A small sound classifier, trained from scratch: widths [128, 192, 288].
Rows from block 8, named by matrix and row number. Rows with one number belong to one channel. Each number is 128 + 32 x the weight over its row's rms, rounded and kept within 0 to 255. All counts start at 0. Numbers have three digits each.
# convs0: first width-5 conv (model.blocks.8.convs.0.weight, 288x288x5), inputs 116-144, a 5 kernel for each
# convs1: second width-5 conv (model.blocks.8.convs.1.weight, 288x288x5, transposed), outputs 116-144, a 5 kernel for each
convs0.99:130194131145146138104107126124142096148123122117108020142107073105116112027101116152098165103079120143098119138122128089170172115121131153153142120173133143116064147125094148108119146138131146045136098135152108170075116096102122108079163131154132167112152160146134086123126110077137128121083150085060124101165105026131159096112156170128102117103134129164188105161198149148087100083149155123121131061154098152139108116154134105123180114
convs0.100:127087136147093095176121191101156143087177170086086153107081146143122077147157091137021123141138135110091106159137103084097131118179138071109124210135077118111114068069097095128121133141118134132101150159132054131133138170173109170095135157162123077077125147072106087146135114117079091106075161146142131122176120072178129168134169167112161077146187161141112142101164125076144183119168112146176141111092117059089110161043117080159121098
convs0.101:169110091189119109083171185130084113166140059203133138167195159117081153198143098102185174073105138155094126122102076080117111122126184093140150113104150046136116096098128140122112112100145063190173130107084144136148080104147165128157131089162160124131180110173104110110143169100079146060149146082134075128097134083140110112113184097150157134197126158151109101133124111106106163133095131184114159115084069091122162133110142161101123138
convs0.102:107161130118119072126148105065129116147154164185157117153167101068141137146133136129169124116129146166174160125081067139139143136147125093132110128105135169109102145129092133156100120145176159115089083158140083126145129102142111180138118126116084183166100131090152130070175092130086150137119089133051096099133162129160152083109146163148099123094100160129133125129126102116124157150097130177197145117123144170155085151137157143121128091
convs0.103:111111165147156099160105069081098126093107164115131113123174101080192129091145143121085110094105187140184080076126077083093114135128130157093130109168125093134129153123160180053093134101104178169126148180134144141106152097113133102135154178100137081147141135112085109092088159104126131092125068074117121148140137127116121143142136105140168119099104123089102141187148143082102166143199169159114142140172165177075129102172117159083134159
convs0.104:158196057127151172099109155122120114135153174192143157099121160104068124126118115124132126158146150149108126111051164155173158146115162172132143092163136144132119048103078142143126133119189125108119093128094069154055129138127130151152112166134114129133078124150150061090075133141172104152091144153111133177131136127159094100147098174100094104146147105147143125142174166133146080103135181120137108118134090112091127072085114146070119108
convs0.105:090143147144112150108088064078151084141079117113112162127087117069170071121135136206061136141141200157163152115148192133133154121146136123112111116164162080148109107088051114158159094112099088178140168077102121143172100194158157136108118087057120143138193090121180124139164135073101219142144108164116109108075122177210115161135093125114095113124105146146079106164095132173093086168154128092178126099108148154141162128142114102106068187
convs0.106:136117114150136114158170103120079115081110184098111068171118110147089092073146100079184135111156119130138071140106128134118134118060156115137109085099139161175052161139083183152143112138125135031175142144176111124154109121081159125131137115112098142139084134103101101107136162116160177135120121147160127138189077128129091112110127144070089203156090132093108119092097175147146098149127170116168135090126114096117059129111198105088095131
convs0.107:109181083117130147108146103116132079152195194115113129092116146128098144087071206150105070145115150134155127160109181130205138114073147158106124096130111108154113169143161131114091146070221107171085143137145174135120163163122090161125140080093113046117148115112168139140146134089103102113217214140140125205101127058096133125128151114071138138106149084093134122175173109147187123117107143100179152111135138102174109051130134178117168191
convs0.108:126146091101080145133067121086109138141087082104102182141115072106173081132122172186138109140114143170135120149119100085147105159087147086184115108144103065150105100129087109103139154102095140116122083106121158153164107105099200151108151087159147136093110116150079146104118126159173079152141134119136227110115179078150095087071109141091170085088191158164117134150128145041078149136119166137116123179122175118111134132105099137155153096
convs0.109:139103199164181117130155146094129107111086128161142110103171170111139146130114149117123150111142137177095122116151105112135128128142062096111087142125146162154112093109098074115103096106178095115197166133132156107157174139144170153108125060103123133080097147114110104094129153151141161093130160079110166187126086170159124089105116103097126120105124167154194063106119105188166107130146186155164125123083104170075099122158167166135163089
convs0.110:098158173134173151112117098135106145121142187149141102125158123106177088147105151144143153074119104101103173213158193149129140153175160079129150162098150115087159092164141085089104162137156071109100114090105111158131141123131094170139139153130150194113163164174167166113106124140120138149137102163198082053156100152112180113148143136068125094128139112135111145113101137134143106161113095082111152108118114180124123150117086098122186148
convs0.111:137179144080082123136096138101117105162106128102163158071146094072168146143113098155169121138155140092144154138189075148071190102097118122050093119109161133127131092173146129108132119059118132158095174106102091123127152151153146103129169133172070111139117109088064150112135111163081099148124174078129121153164143140128095181154122134126084119140139132124167109090128109122121158116094171057178161131107143210147092078065081143102119135
convs0.112:135088096151158175177112148109092147148170138158072133080119126173138119121096127135107101115111108177150146121039151142090135127171183150137153031102121143125105119101122151171188062083127148133122132116122130090120122142154194144125162159196109111138113149175119069112057166153134117155117165127108166132118141145116122124093066135118136136143150133125115139125116134140198154128135125151131139195038108143097092121117132087117118104
convs0.113:174085154136134057144161098085127141181167139065155157115141126148179166106101124144148083130101085085145117134146136149160126099132108128128139094158105151149170072098114134111196099146157126078169174111136099169146076085103112126143063095181123115129137078135107124155145125116130143106148115112153148146109149142151131167072154149187091216141175156135097164147074102166169097143073138159180131125118079255167118072067099117138046152
convs0.114:164122123175082193101107080126163064148142093137105101158079132112168079140101076158213105120046146152170122162163136141127117133110095104132154101148112115119093125129160135115102110093138088102099103147112123090140107100138150100098094110048158144157077094156141110232175191127114139088173102083151195111127099090109088106163209147095129200069179192089157152144105159142138111106109179136128104125106184176150188143141124163121146076
convs0.115:146078145109118096155145110129113102091115136142200124137110127155087146118135088063150108119098160114114224130087101058179161121141117139123096140120109120189122086119168196163159145094157102089143137117110174135134103118074112168112086104149184158178099139149129097063136115133053085080131122165154100124155107121097146102159117183141144071114138133132160113151166165119097139139085156176150195178111117110076089097139086139142128122
convs0.116:102112153121135089123164137095137129089073093138129101127124063106130118109182128103122133157136119093108135142205116136194101137125098110184149071136102080075074136119176134104129127174061099143148092108162173083117133129163087200183095182171139200155071161091116109158151128101124093123112143126122135123107126111125111147130098084180152091095124068107107087106090080112111131086116101175125128163173174117074135117060119100106182093
convs0.117:111146132115131116168150146121156091153129105136143100079142114104142108098130122168061112125135114102210103153125177125156099115171078139129132095132129106148148178140119125053109153121058105116141155126109229135082131108141098176135109112128124163173119133120151138063049111164079178154118105150132117135125075107118100143097079071081077112098102128213109129122154084107178173148117072138123082097129140159145137135094071152105175153
convs0.118:097111134123135097104189180084174088101104052151164135144154136125107141144127124095128138155122110151129129110136153090135104115113137123104201146153164088160080130156089141103178112187087113175119108108128114134099117129130111129160114121077114122166125077081094077130067149115120122207144070116068137128157152110147088125100140123120134167134065124218088122141120118080112097164140145083116133134100187147091129154187150099144135162
convs0.119:155164114135142112112168111090132166154164113078114101073088116140199151158177112139150165151101094106122156134126107135109077131141156146164155146211095075102117085093130154116142122164085138021105117131124092101163102120138119113127171140099082077157092122077088167169150116165141131162106092099086033121135127138121111136163117118177155068114079108147118166120104095189136153162085195121136127148073125166090096108061149092143170140
convs0.120:102159088168094138190151207141155154091163158099183099047151122063071112142088084175060156138133144111110118138171153122108132078141160108177122085132186087132138193187128183150110163134203108110106148164132096113120099168128130153122146135086103144107154097055095175107130070125062099166174121096181167159182100108090164160139137087092105138106162138095107098129128143120148100144140115113084120116096099179142104067065153164082148131
convs0.121:174116173125168112118083090125122134183094119069179155168119076146143085147138130098207156143146119116090119159115133135055143155111176113079125118158108114108126103123138079104159143134120141147165079120104068127134090100180161120090134137097134164156100118104086127137151082150111132113148128171198090127143170111082160176176120067149129048136097145144081159096147121124144143130182116147104076152073090111080120161130124104160076157
convs0.122:148109167163124104088127089131195152183150078187160137128155122112105177148198155183067149141087128131117104123203203166119177130134129159114122110161125128043147099129105059124106139141140104065115154097147125113164078102121185102087159110152166153151175101101151154129104146138154131121150128103172097150109123139121177166103095126128111094058105118093108108123114089130096100125157141127097124116137085155145132132161150139144115107
convs0.123:116106119139161153095087091091124149134157152101112128168161139122090149084161110165095043145115072128155098110099132162124116106164135168110103139139119158160171125173147138127130154100111108094179124134077099154088101093167171139113107083154187100119129143109126162111164135114087113157177098115166159241121106114138088083145151111066114143154107184117176164117160169122124177139153166136167157117091067093179110114119102129127139117
convs0.124:097079184105089066190139086098060129173154099102181156120072085117139113146148111160098088164168139172110073116158155133115097130164153145169179085088129134097142141149138068158084135178091146087083095114076112099170117209117203049118103138058147142160177148118119140052145131154111104099152152109134188118157089097124074168145178170076115112071082098150157085163158129189155149089056146083153156135135150112134127089121114117067111176
convs0.125:090173131112112143137105148121126129167146144146148094121109204105000116100156111103157159148136107143164161112084146146112098128095120134115140137110212157113104096126103123178146189083105115149117146163075189147130108107142150154082136119094134160145162127102145166154166161068170146132148137140158143084164132130086103107114109167148153054097143122121183170176086118108137123139139084099102126114126191153107139203122151033197132142
convs0.126:138236056155180174104162157103083123115098117129136141130092117179154137106064130093145152186155206149146146124136173074104127135145111078126117127094125164113087241080153127134159115146101098182086187085081100102093141130138137122131133172072116135135089092128052168149092149145140160099141134169122092104133207140150098135100097151163116125093106159129092118078133170128141098122134142165147154126173133134124151181116124109143171179
convs0.127:142112113168153139123106119160145123107137144112109122122104098115110165147126126187113148143150157147064107096137177130145118117142190091152089182179117100137111114142062098091137202110092115127087134132114127119128111109092186087094168144171138129044080073110133115126149141165127143107136124155175063127132147132131127089080117113160108136106121112143120151105151139162108097129133097148162131166147126088156180152116109096133128054
convs0.128:095126024143120081049168164190095093154181138114098118141093168136092128085080113191132145112143143095098142072169202183119144177131092161124150097148100186129069137108181091124148109087181110101120117120150121081067118138125097107150080167095108087122120122134151101140098143201099169107180150141108115137136138126129152168092074142114112176093220126123071155153130184117131094157092099162213170189161166116197107121089125086144111118
convs0.129:120120129106103141145115158140125150141171118113149107050250157107081124135101109115125120191100133150079123137144142103135074161165127105145180152139118118111124120114136141138085179161161150119167119164106084130166087123106150150116161099114121107125137121145132058066096099066106137141138186094141181154120190111153141163113092170126146097102163167100151053098100166196115141209132132182117074089138074086110130129125136130053125138
convs0.130:106138106116197158167171174143193120121140168040161109113163104163131118151194104098097142163177149107080089198161114116087097141105156186155193199174148087135111135116083132185103115151078126115066135154171154053116110104115124124192156085165138093132172134131099129134109165112134121082185151127131138149103109138155120114148121128159083102164119205121098212175138184103097134120121100143148079119142118140171187131145088143088095124
convs0.131:148047153099119145092134125157131085157188145138109155108108180142156086106110093117157151113087156152095115115135101122114116104130073153159140134100131144102100129126151115139108106119144150143098113122158105129170116126091089121173135139131059128168120172152178107113140122202085112192142117174138143144103174155129129124160103139164100149109175131191097129135127125157126105104121155177090126140182132173223115069090167117130170152
convs0.132:159065157140113121103113120112160071119113197139124113141095199140186184125208155158084134108133144154125115136119122112192105150122129147121131125120123125105108130163142100148123154151159174108143098147078069161108169116120099111090097154135149185148110124113127109130092188140105092081108109166128129098116126109147146127155111118086144067113146097159120175161118154085169123162097089115126130176209088119092153115118139083155123107
convs0.133:104077215145107143107103090076098115175112133148120128133206087081097098134169086132103110097140161088157167154115085193153140133197136138143168179134144134133146152117136134136077147108133127156120146110169131119126157115103128143097107146082088108155123130144094188100099115093127174137119159127184101139123089135106074162113204212088127169110110106135162113157109119120158126109143104099115098077100069215141151126087122099164154105
convs0.134:121145123109163160113142087108139115149117133099085140121145029146195127078117125079132110088171106128091103166113064171100159106147110117072141173134101166116076112175106113148143126124111190128100163145106082154102102114093071187093101169170096165150091111122143168085171152095153162085144140112172150108152137122079119125151185072177128098133149152052126122165143128128076111118111104131161135175139137113112102113117105119174148101
convs0.135:101135180106109154150073110102142102145085082105162121152116120165142124110146199156141173108071100058139103132148104113142123123162105169105190108142197161155174061146071117139064110138074148130074166134082150125093139121138136157158126142096117141102104088118158159141118134122133181049144173140153097122114126100217200120107162118131137124123110144160123077106129115129143119181160147184129101106161086170120127117139111169102123098
convs0.136:127086148101090107142113188094111161126129172135101152123135173016108120121176091171082104123109127108116126075146133091113128105101196084101096136139136121126110105160132107044174182136170138152141161129095117122116115131152108102158145083088129107137112170134096119116070119128147203125159138140100118161134135086155126124164130071117122106076165068148118051117122163129133130054102113091102162167222151150122132099042114124095140161
convs0.137:143080158081049074109160103182119140130135090156143143164137126201078118111108165058139083115132155155111149129106140101140132152171128161156123123107096134125113170080138134162134128151202138150074088127083115155168112167109181091203155158159155117178134171114139157105074100114109146141117053087138075165160163091113173116169078144109170110081123121117142116129156106114161092105085153109112059128155202136135161116123169181111093149
convs0.138:136141123101098098157113081039106089120147125120089127148135096173127162106147198103118100146110096119092147128128144214131101094146131112173134114125044097155164142096160174096208141186139095173112131128163082175159105135163169174109092104142133131165071187151093121170088196137145050127121117139139071154130166117120147102148179132117188172164117121128109059103100079129134119214051156111120089157138159093153131132111158143119120158
convs0.139:131131115190192132126099166138116147123142153125178102150180115121131108112096143132143169147095139163090141107115194199081178176142145137122105128146189137141115113207103073087143153109148091103178108140147070109072158119098150155157160178121087148137146120147121153111177141101083111138154146062147118113116127115176107143121131132067113126175094026150144054151145157112083092133115162130077115100139123048135106139132158124097072136
convs0.140:108128087111147192166160136102172138118081121120137116107053125128127127121178143121140161040142072145106166096096155127172167097070088118126161166111171116193168107061131107080195160144075106128139124097112116087108098105136157180158153143086184132158101079144077214134087100092117169151107175120111132137102105063124120061103082129143157126122135121123096127136135107160142142116143169107131159183086128079134168107068162138141128127
convs0.141:153166108160191180151130130125149079139140174079109088118100097162065127144126119088119156103109091154120131121115147104169131182201098132147160112191100128092113101165152147127117084121165134115134153061074128141183133137136119120124193143169109112064160135131146169148079114165147144168157108067162146125100110149085138142106150163094206060127146132148108081128113125112143123144092107125083104121098137143127165159148105142122188104
convs0.142:069193087107155095071120102145161101151156153134074135147115090135082175140182112156116207163145146137115088120116132143136165102115244090139082118084161123125128173118145147138163133145161107155150130134149169117120134134128192149095118079159136142165108164130095141135066122095109170106121147103071224146096105110173139164168146161141111130126131123145144115071091145146117170071126139116133093064118083143151127093138157102105214187
convs0.143:146137149138128129087089149123172117130145103136113148127158158110114157070104093138106102155173191168170135155146184152110074162109143128145136199134143131151081147164141123121120095099168083148158118149122117123169153046107134127094115128100114140109111106169081093226171146100106110111130107128161132197171181114163077113127073133089096157103090139158101137153149126082140099151126136221175138077126141157123121169100047175185101124
convs0.144:122158061095143128094117049119141124135138139148079105159137112076125169139101131129097127165175090083215094119094072148137173148149136173160120156119122070073123186080095108134126111137105135137174097144143141122124075073115140153179093058098103175131141053146105196080155170159117107129150111120127133043164161126175095197140065201128101065114140103143144126154174068095176135104121116135086165167081080174118169119167200106094121107
convs0.145:124103117121135089109135124091113099136144105151113148128125166092143136096153165128143112131148108137072134167140133200058110112154142086141123207114123147157164137184112148115142114157106101189112139081136184084123157135148171175089139132086142162156146074123110113127155071179109171140098174116117157109145096136136126134087123144135127154083143130107114143191156104142105174139187172134167155122159113178142111126129128038153119117
convs1.99:124108132070091168135174116120102137115148147171192103110169093123098119144137111160141177131127157147099152136129111103138199095077123073091069140150153109151107114115135135118079127190133046135156174107140132094105145094196124115137108054146133174088125147145182109073142205128111077100125133128183087104132078127128091133148079123191122130166119148163121115166153110114127173130128049118115110136082150132103101149126129125109088141
convs1.100:151167139119157116097107107171173149115152123158116129174076144057160115171134125169130194110124136117099144136160136140164100172088132124105094248119126149099146127133132118227119141104111173147114147204072159113150126086151115155104133156092129130129190079168160085121110153143092096110113145119092077110099108193122121154165172143117049140099090113087105164151121129143168133149148121131054139099151123102137104091115069121125191094
convs1.101:144153131152134151181122098148123116140112157067061115139093145142130128144159179138125090123113076102125113085140091148086104128093104103139184149118152148169173128114097139140127149102170088086106130146133115186079084180174096110169137125103106138129069171153082081163135134124088116142089175149072119067148210145177120133094091129096167104088105140130085074132136141100135160095098147157055142150177127107067112104124112134074116055
convs1.102:128132137113112140143116098104143040145153110120109168128141164095085187143048076165147051084130131088160129184138137081095090106153106110097115109132126113171184153127163123109148109159159102080140110129110176138127141165084113137106148153111118158089068175143116220175111109091133105108153137137103151135141075087172209147129201110105138119077124181134139195147119137071138181114092155104116096127178092122135132118139141094148124192
convs1.103:150125108085124111181114131129115109194134159131092174063128156150138080132126132210135133144142112121101128151154175081133118147144114148094071072146102142125076121105120163107210127141102145115123103164117074120102096067137111073167099159152189113127035168171168172093162102100125104121103195061059103117073084139107140151181150138165083110129141121132131108107115112121113161196166113165162141119123095082138071109123167171097185209
convs1.104:132078146073157101096158097178125131097153131054094187120152109120123065115162151121156087122166145129108107120083136147115189088146162124129195078101141149058111103143089110101107137145179116160126078071151128106130117112162115129129102089093114131112170165123135074156142102112126147103156123093147093155177155169164163119179120149128179161117138084117105138118130111047114113181129150153079163135073124155087071063166126139159110101
convs1.105:132113131081098126127109110136149128046111162162150139106110169096095093122068147126133173062163160160135210102069155139171159108138127123113124168142112126122087151106109156069139121189119090116168077131165095127124162172084070137056048141172124188106117105141106184089100112097129134130127057157143126106119157098147104135088112140114085130121197110179139137116098107099163088165177155127181156153124148067157098110132134118159132125
convs1.106:112115148146121088161133104099080118123130095135090161152104134080057126172156131148207066093090080104106113068158161124167129138181125150160149164180136135134127193126118100117103117127151108174114139168182117104153151116096121157163121118122141124167100074042134185098130104112124143129159091143113194114123115065150095115119145086096105134163083096136121145173103172096166142122168175096155105141107173144160098131155111146127097131
convs1.107:106103114086125153150122183119086125166107091152098115170096087092138163168115168105088096126115142126124169115142124136144118163137184099148105158138129111165142110110147144125104144100092104211099084140092153099143126120183148158147152148140118122114134205164101095131111050116206137157125142137126114138140167128135090111085154237134083138061104175100166094101075139140136086188153070089152075080093128178142105157161159132187193103
convs1.108:133149113098200139123106139108132115158156086088183145125129115139096119086104081100084157068083124176108090138133126110149048146124101058189163150162130096145131091132141122115153112103147151173190170108058155107146200138088122157129100182142126133103114120144120148178108105138116127091160123104088135179124192157063139033136124117168165074128163134152227165142161143082121094101125162158114174134112148102141127109137106149100131161
convs1.109:141116126143125164147183128128110145160126170112075233110166126079073115120172201144109193176134145154088132177148124145085093099159181092180081152140140124129149155116169165106159127098134121174149136125136166174100130199128121094135098143095086056120147085209100106133089113115125129117139182190091167089079156096098091138149111129142124150101087150151108116089108126135105122201170183091130169088148103107107136100158131125095101067
convs1.110:076089116116128129136132138176175179173128107185140192198138126167176191044092130139154186119121090096088151076157084123136155186095083102094132108084066129149122147153108147095096132132125143163133138159098108099155109093135120139181149110127128126121124156148137139120108146137153096149106139113126153147171130097112126124142029100111136151158125151159118118139106110157130122077139136067146129138217145170135108119087108126159171134
convs1.111:153074153074108122168130126122151124114099122122180182122120162205153094110090114161086121141116159129153199160143103125139059106095137088164096111151158133124124050162100121183202113114074077162102127119176231101110099139165176130117174141092110131129104070205179113129105201128118090148148139129077178159096211095157204173145111147148191129137103109132115105085148104157140098038164070106146158134147086074076115137089153172078153177
convs1.112:119038108136091139100094105110102160131095148172071126139106146089099107119102159093137102120133139122167129128138135141127055114119193149137145101156146099138089159151148138135084137154137125104135090119097144173106073124135175144110164113149172129121177116139105160128138166076198111095164190117112081106155093153203122126116116113097114146118075127099118122105148130110111206074121106124114181157154143138056100130201175139132072151
convs1.113:116130160173086134093129200148111156124147218127111168134120121163116142157121109158163161110159152135129137117100087126069122155155223144125096129131149121167168129081141129066111119111097110138120193063122140141112107162143130166112164112126134119131161202156106139170135093063162126166145152122132139196139114180065174120172156192108109093126085122120066123193130140105143182109146133097105103187153131088061123130167173064146179079
convs1.114:150101109172125068105093132185182110101168125097114173118129175130137141127093129137165103131139120161172125144187109121122119138143121123109147122168181122179101105147119119115120099073142106122231128154144096128058098131088157108180116191181102118154105053108136208096178096142154114137093123127144131133138112188157170134082137068130097091137131170163207104148127148114139123146109140198145120190105123128096152114217129117088135143
convs1.115:138149100114102111085147176188139148106122095117101092176149158142119112144122130153140081158188175062084122086105128121108116136133088183113141052121166129151131123086161118170113132122132110161126072149140162055131177153097106074128123128112129139150124186154221149137092134125160108147125086153134093150146149109120123156180142152141146141133143117062130141123122167163152109187115111132109146115121111144095128117109025137121140135
convs1.116:137149125109146124134167180102123117133121150120122183164132133114125093098101100102168104130103158049059122119114159112105230102063111072093150122142167123183129137137021124094156115161146145184138179135157147077169112171160198088114112077145211088083190158158117161131117129108097107149106124080228084134089110127176139067102125094126105164138127119141151171127144100152103120153180122190157110189144145146109111121108162132194147168
convs1.117:158061080115109147136139132109132159131110125118043166131142168116149099124138113135160150086132141087081133115127193113165114171042144143179167097119094100163104146086076236077127123200115139140151104176132132103114089164104122073143129110172149073099110188109086139161096140086167149116082138115099042142097145129136102174104106140144169077119142110200153062094128144091118099114114140149106146113050126137116100108179152193138178151
convs1.118:137125148106117115166106100139107129111093148102106090142120181118104146170113077117179125124164156120129117139179133163114135124108140139124175147112020149108176125180067124116139060126133171100162150197111155111109116145138100162154128139163150098131105107143154149131163116104182128102089104140124133221077125184104180103163163137126110102165176131190162120131172152141022190112161123059163139125112119089121120139125080120054158086
convs1.119:110141131093143115125103158097162100122120130059117122096114133120131184145092101125147097106217094110086146100133142149170128103093106189151134098151153097123100115124104077129120114127152141167145128108067119161114120160048085157058150118134105135161157104130196164095144113178166075173189094155145114162108142068114094143171170070125079086075146133129083117090095158130134105131113131188081131085124160136105148118179108126116138114
convs1.120:157119135105135071138070134145141099088150147118095092090144175070140118243107163065088189151128135133169095032118131118181158131057134111175083117125138165103120140144158160150086159153145114077129133144083089177117088097140174110103183144180128137160148147108117105105149114083147100125120175139126155144149143123109118155108169112153107155093171083048121169125100124071186082151125115137125152153130084110132172120137114176162102125
convs1.121:105094113098158104158167080112130103111111148131141158145138113149082136147140108155109141105125143189073173175107135148190094136158144118154131150150083132112153132085124152117126128079129121181096131017118130165085095129135140162095118134134132166111166234170118178083181151124138142160164124087140174147143194126101123160150136129169070123119153131132077092081136157113142173119115105139157087181087118112117205095142170148124124098
convs1.122:086098091089080104126148149111087152109104141085149085126128134111091127129113134057133143082111132122096072133117142182118153130122109159119134122163124185166158119176154109144042176144164131062108127124106077099126130064110096143104153133086106134109091112115126131137192139137098062096127148124116140147123061196129121084133053182126086155074110110087111124104102168067092099132146112101142136133120097170136142115105120159138092135
convs1.123:144101124108138157132149108175089139119114138232162179197166150137146152108182168107118169165102111081122146088123113141092110100104107115166171107096092052056096135118136087120058105142134098149081124172191121147122121155130116076156155183144089080181172144113145067111135179126064105142158169207145131139146145154125177169135094153060164126134129186177129145148113135158146145158135114150131127128159141098154145159156102109089143068
convs1.124:131106171139145100180140120124128148142128095119133186129152121135113124081085125183061115128137121063134149090193118127176122117129060105148128097127128118106152116094158166175160154126138139121140121151091115141203118131107123117133124172079152106144095147125117147160084088144151080156114154075087177196155185160132078132101179147162177126145059127142090120202132071104149118098083086133075135163133121115141138141151059191113162109
convs1.125:160142081142125117160149160120154055147135170161097163071124100086139155135125128071115138095135141119131120161121154158115080048130115188135128126161160157148102117102127126074128048139108135175131191188148134110158150103111106156100079175119155115177125075103095140093093093183096093184115156105146139090197093109113160138152058129151154190064140114147094145096164204116159136111159093147140178101138109114148121080116164115152118137
convs1.126:092121066063098095103165165120086133117100099073135183083151128108156173104042077185164086165133142110103110146161138171111153151106135125144114151057167131113132064133138114128124164125112115103110118162137092104141126169138158116128164158110114156073111111159099111136162217091141123139152108123121134085162169170080106184094220124125135110052148095114121189137102100084145181103192134091128099132135166105094075141092181200053099097
convs1.127:150061097123110144123152158147141122111137142145137167177216163095118137135100128180148137133092175115156146167141096139153120081103158119200153194183107096167117162057170168112058100110111103122082115144137111100085148135153116123150145120151107146172176155136092158119163133104152094116129090095098174108114163108132083170119160068143104098131178130111085141114135120099131122063129078094126198129172113112075113154166016216146075102
convs1.128:153113165143111120139183102136116088128187118168158146114176078141091150143108147109148214129141139096165228168118161137120139123126160149202068120054141123159145125149110107112094135146075145114127164119175120112093105159140060142142119065181097150156155142133108142149122148140173201104159148141147142133143107120131078082173088124181163131109157058150152167114139121168108127175126162132126090190139074112153123159136199046176151089
convs1.129:152157156069146110049085152129151126176151170190117128181158047134103135114184151073134122129129068127132069116174155096118118128114179121115132087126189113118110119123106147095188143118146089106115142146166134132118091080146152142115176156171163138093158136049168110158170114147106149160120180131166098146164069157080139111096105102156118099161129144127088154109031074134088180171206130120122182103114104105081161080072102083106117156
convs1.130:124142118131099118167065141102140160165116143083147168187038172145187113166152115119145141144130114120114147071089166139088104132131119114164121099116155119083140114164104116091125178174147171175186222158103112142159163092154144175138108139155098144114146176106103121190186112133133137191153174176139086168186084139075177132150129148183093143077119094135163057181108143080124148131107099132113172120093142129111172153174152079107159122
convs1.131:152145094107151066157137136157111130057076183114181129082147187140054134153080107113127134081070072115098139116161115149104170152098088121168108101166155117133155189089151115093123143145124128138125201124130122089133136216141169144085162083144150107164123135155111087065121168106150153093156118147183215191102129151152109137089139153174148094106181110188083051139095133160110144163075095094102209139117180117121113154138177169095104095
convs1.132:177140109108105110082109106095154158138138146141130120126100107158116122121147130089185141093072123108113132155122094131128108155075126131075146132166110115161126084083196107116063136156187139113086062109105199130130137094128102095099106150148136182162124152202083113104109169148097145112158101101180149141154182164154123156167160144112128201130112124096123157102124160101115134064133103112141161153153120142143119159083106164111145163
convs1.133:109199150164125132126126155109160176082175093112107105099124146133146118125160135097170159126123129110102159144151139122129111086143101188098173073122150103096171132065155143164123115123143135165152111151086159072142136133132143172156080106174171128117165114107168163099139142110088149131129163060090104129153143077107125124072120169138162082104093149129135116080159168135081074046125031126158113127144023107103084099186131159121208072
convs1.134:103149107104154145141130146078133145095108072116166127113113175119084108133106149172157100138137169128127104152121082124097117183137165138188085082102132101106079156084101076162124192170136112116103104160050098110151116100178174107135126151130127095052142035175109172110106108137117112143223143110149110080117155192118146148161108104202188090103116183157133096169147166097083141048133138121128143137120169127159110142118126167172088111
convs1.135:143120153166116107097163119162155131139131150175145076144175170182105137181118071164126054091129177112132120107112133122076084199109077163126148146144137135125136140139023177175052130139107106103128146168137097189160178134107159117079137135084120132119073053157141153099075153169111096142086152127141101167140182112152135125155149175111153081153127128125138150138153116091148109134179140101084155110101117160148112193099138121122095096
convs1.136:171162127110130091106087107136072151085130114107134105116153114139169079143151152180123065121151147141131164153145114159165084105130182156185112197115086215166084155137075193150084146111200159142119141084091174133167146152130122115131130125129163149105148113099102118104075125035119140074168136153114153203154106126115144173142200096177129143106153096153178154148102094190121162128131058127174188158119115107116119110126150076162107122
convs1.137:131106111189126086118106098084120179099152114152198122103136122133164114104092165123068119083143158142137069143176137137128104130144148094180093147180139075146171125111100168142169131168151117091138056106140093180159117143160169161145121151199182185117130113093076090095105118183154093115092171117133111131087161133133122099106095134154134149129140134145107122136141095109132091144140120073105187110107114131109084146136134131154133107
convs1.138:157066153132128073141126146118141132089144116127158147117065163103114143180080067152163183164146179168181122077115134094063142065110115117146155149157143152094088106139136049159125146052183132118152089127119116121144162136182170073142144160126143139104141116118141094133113044094161125165119096164118104149136132121153178146119120126142108130120152067093136105173115158084106119155098135142139110107151162155133127143097197136141159122
convs1.139:140123087098062213154141096127117134118198169089129134117129130135130112106209086138112147128110108120091194140127146170147109123129152115114121160085107118116128147110097133144136126140118134131134158127059110117141113120080185137107203208156109132118142098101071156156137142134162117158133124135136171110134116089154077152071121125174180088157115143102086165107184076120064149155179168167125131129121114100108101078089166157112148117
convs1.140:169120179123138136152134148111103133136117148075104161084122077168152149118118105134080124144200158091061113160109178157116163109190075195071147157140113138143134149139165117136141126206161125143132140200115099108135104116126102067172093066165169166122139112155111149119083160026125119143153182149101098086151104122156154090113132114141167084183106118121170159106192109127090074120121140163127132134141164113127133115127129121156126174
convs1.141:135093143179106130103120125118075143104143089148127127191150130152124192156089076172111155141139129161117154112105117096111139118118182105137157104150103142116126180063129136139074085148146166101158091109169138135094104122183131134138119083157127143122202116186126136166085119178172105178117142161129185124104092219093201175149067189065178198162163122109117088099153161146085114100087111136114154123143115130175106129150100136106175153
convs1.142:093175145104116109108137161174056123115116154161151086183139089093121150145118158216120140155107125133106105097129142165120143184100082118139091099091142109100116100112152123040088105076131113127165111157116148145086105115118147076181122094097071112165187110240075129097151185140040121142134093195150129088093142143089129111099103188086112186111102129154107168139145117108187152176153140106134114179082102132137134133136134141102176180
convs1.143:125133088105104127112076097191121135144147130150184161087156147128158127115080104190142175179108134130118145178117095178135138112145170209136130162146148117120125140133139095126125156085118091117198123108169111081114090151139138163143138158071120092141187086123116133138095132112110140152156068107124097136129114118087127062124170093116028106119094206150182174123085142096141195161124140075122165108162158173180122128125105089053172049
convs1.144:153111184127137113115148173156108154150119147192209053067161110092097154112115071127160110120144118081122224168149173167105099138199172179082113136139171190095130126109105120143128131152173136149117159059074140127067125157061105105128151194169117125115204127123149138181166096139124117133125114150172107062096057099194162157098128164115123177152132118165121159084135150154124130134182110101143103164138088171134123151153089179140137160
convs1.145:131120125127104101188119154115151133136112116128119098141115137166173110118123077081123083090132132081127148127151190171064103160099087138164115114130119129102108116141138176039104123178129173124193117216110120141158121204126089194063117184131153139144118105127116109129157095121110107131086128125095158117120090108137127192130111097183116165053120139128090140126105125119126190110169085115167084111136065122141106110107155173134031149